config.yaml
encoder_arch: "vit"
dataset: "photos with spoken descriptions (Open Images, Localized Narratives)"
train_examples: 203450
crop_scale_min: 0.5
horizontal_flip: true
mask_ratio: 0.5
loss: "mse"
encoder_head_dim: 48
encoder_bias: "none"
encoder_inner_norm: false
encoder_patch_size: [4, 4]
residual_init: "scaled_by_depth"
lr: 0.015
weight_decay: 0.03
Rows from block 2 of the encoder of a small masked image model, named by matrix and row number. Rows with one number belong to one neuron. Each number is 128 + 32 x the weight over its row's rms, rounded and kept within 0 to 255. All counts start at 0. Numbers have three digits each.
Before each neuron's rows are labels from the 100 images, of 14976, where the neuron reaches its highest value: "top examples" is what is common among them. Only what is clearly more common there than usual is listed. The data: photos with spoken descriptions (Open Images, Localized Narratives). In brackets: how many of the 100.
# fc1: MLP up (encoder.blocks.2.mlp.fc1.weight, 1152x192), inputs 128-191
# fc2: MLP down (encoder.blocks.2.mlp.fc2.weight, 192x1152, transposed), outputs 128-191

top examples: text has "red" (26)
fc1.124:129095068104135096110102132078145109128150113144083102125102147137141118124079117069131097125146138122152122129133098131121109149150124086155179125131021130138142121154118116105097131090143148
fc2.124:095173116098086139131163137158087183113042172110162121167068137122134136165198104146132136102130139131127098103116110116154146099108118174084076092091150166173112098126123121148128112116111102

top examples: text has "wearing" (33)
fc1.590:111147136174078107139167095108107163167080122057153162146181051170110119160093073119136065102069114172134164143065141162142136120127151168064151125161172162144126100146117154084075133125150098
fc2.590:099138153116060127149148145119117152170079104106125091147090109096103145099125084156153148094134115128172164140126130116151074157131100124182070066182017083147119154105139148184094106128137062

top examples: text has "grass" (27)
fc1.575:085082148113141151094112154153149113097137109063125118088199165129102153130046157138115106140098165142156119203110162144149093191129166103147148100123168126173142136100126088033168146105103098
fc2.575:123131097152141097117154097135127159138125096121069155157122138217121056099133102212121149046114060110131130106130112092113117080117147169060114090163099139106140089135104086131106171149123145

top examples: text has "sky" (70); text has "clouds" (34)
fc1.324:131126114082170132175100167123135119152050159141127077135121099156046074171136143092105131082144174170155060132110145091139139109133129124125120183168069068115091126144172135127092119154047198
fc2.324:124139112112189122104127121143121126115172123082146144145062117058172160118106125092165135188093131147157114192182113176052135161109138130192140129087152101164195144139113136132116122106101092

top examples: text has "sky" (49)
fc1.288:158139112094146147176078133118128154155117122154129118130122093091143154134199092172065132165137141067097131164195158111105128102150178146113102120165073151165199087153166101177208141169081089
fc2.288:083107180156114113081163090188121129094164126106121136111093176117120062153103115117155131165120094178172112159068069156109113121137118095139140142061122121112075065089097108134087193099161176

top examples: text has "wall" (51)
fc1.461:133113108129142131087115151095092108161107112144178162139145159133148100175137157193102117097070165030126144062101114107167122126099126136153122056127107156112112145133106123112089142095134196
fc2.461:130174112144125125105145119154094138131082132163086174144180122148109123139108147197127120094152155114096135097097123178073113133111130103099162105121149171106130158088134145171144194100081145

top examples: text has "plants" (27)
fc1.580:137168120146114088122155123128148139127123222125119123109167111100097085077161099064186147111138154117166098120132142073117143119122097132174102169048104147066111102131092065168160120150093096
fc2.580:073095143105144090169086143136129073126169122150147139134067182111134187138109180086095151170108130133098102146138164105178081123163098096101205147149132131129098071143188148153104125081150153

top examples: text has "sky" (56); text has "clouds" (25)
fc1.492:147168160084135108148143166145125132190129140079136091140119110127057138121116166065106140102153145212130099129109154025121146095105141142154100151096078106151073102116138126105115086157146105
fc2.492:146199054173135110153133109101128162108106149110127195163126106097105104142126126120118134113127132175129131160136088165124165120161171112133177093120122155089177188181073088113081114032080153

top examples: text has "black" (25)
fc1.80:112156152118141156192115090159209116110134138124103119131076098119145085148169078161126167146121104113056070140150146131147107181117103089094137096135124193153118133119092190154067118105104042
fc2.80:166118085193067095087107153082082183166142107124168157184113147114083099136096191120117125120175137165161158101155161073160094111115160125144121140142102153154132134169159115115142135099129185

top examples: text has "plants" (30)
fc1.672:142095114148142141122160140082119112131083171136136153105175102104162106092112126072148141086118248198166095073079103164148137191123143163123152098086117139111100083206124091122131152140172155
fc2.672:097102160079174089100076125090148151137153142137168094127076175152113178151108128150070135124093127146126101137182095093204139069118092121130216159136103124105131115115159155126116090102084127

top examples: text has "black" (25)
fc1.480:149133180140146153134108145189131087139109142106135110141123190119162095093122088147104130135072129077157175112121080151117147177095106143159132177184170134174185080118123108103109103147132105
fc2.480:105193073098154064116162152092178108176045186212121094118121157110139159195124093148130164149137109127028104135109147096122121149103169135107091172108129120098133126121175128135138116104120180

top examples: text has "red" (36)
fc1.464:068173103130104074123120071151139118114112129170082125132137141199112185115155166138092168113098144131119158157151134103135080116157150095128145111131112134169127058127129200076123119144128143
fc2.464:130162102154132103136109131153123136155148154096150154108123095044094160121148129118102121093138173131145099098157196073213175127160142118099061133108114174090135183183148109150146118134121182

top examples: text has "plants" (25)
fc1.531:141121145138166056135110068096098100089138147126126097115189158124145116157122078106063079136129131111166114101181122141069132156109116150157127149096178134113087141138156089117160152189104051
fc2.531:091072118093164187109141172191141144134109110125123126116099128137134148092089148125144181126120117103093129146053138109161164086126076091126178088171073139119133130174098154153092089146124121

top examples: text has "sky" (49); text has "water" (26); text has "grass" (25)
fc1.647:198065090160167156102137142112140163156130171162092104158088133170156113103136079178125144100120111113135125096099152178136078059102183188156093068098087163153213133089131106156098162068150152
fc2.647:086160136124103135170150136164144065107134159116160175095132135110143105148160082112152109147125112199112120059136148089152151166145081125100074152140131162116059175022115089142112159090154130

top examples: text has "grass" (28)
fc1.651:070119120196158206115121186178111138116091091134096122206136087146146154139100076135084128109119134119065160140124188133095165155148162175121121124123120130150130171106136164142170147132127067
fc2.651:126180099094144094085101129068137093095192121103120126132119128141135137090126199147124098104144180118122151102120083083125066154086091097084110128179197088130163139099143105165151068131187081

top examples: text has "grass" (27)
fc1.317:130142086061109142121168158154089153145146126177153141122075153145129124147111137119158140200113245092102141102118117204106117109130135114109077105150115114102139118055131133168165111121154129
fc2.317:128157108128112108111133135167089158185158180159163074129098123098159105125033089106137156119132054065082099112056118155148117113143062121168114141198145122172078109095112123118127114146106110

top examples: text has "grass" (25)
fc1.25:157121137094172156142067177127134175099080099108082164146134120119096107116111120138151180085118188093120142155141153127127100119111140150125153128131173123162110108173169146089095132123132166
fc2.25:067190120184165121108141059146140092119173066077141089072179087126129115128127140181131141113139137107081107113092174111166137148170096085146171140120146187117132107125143111157076201097135162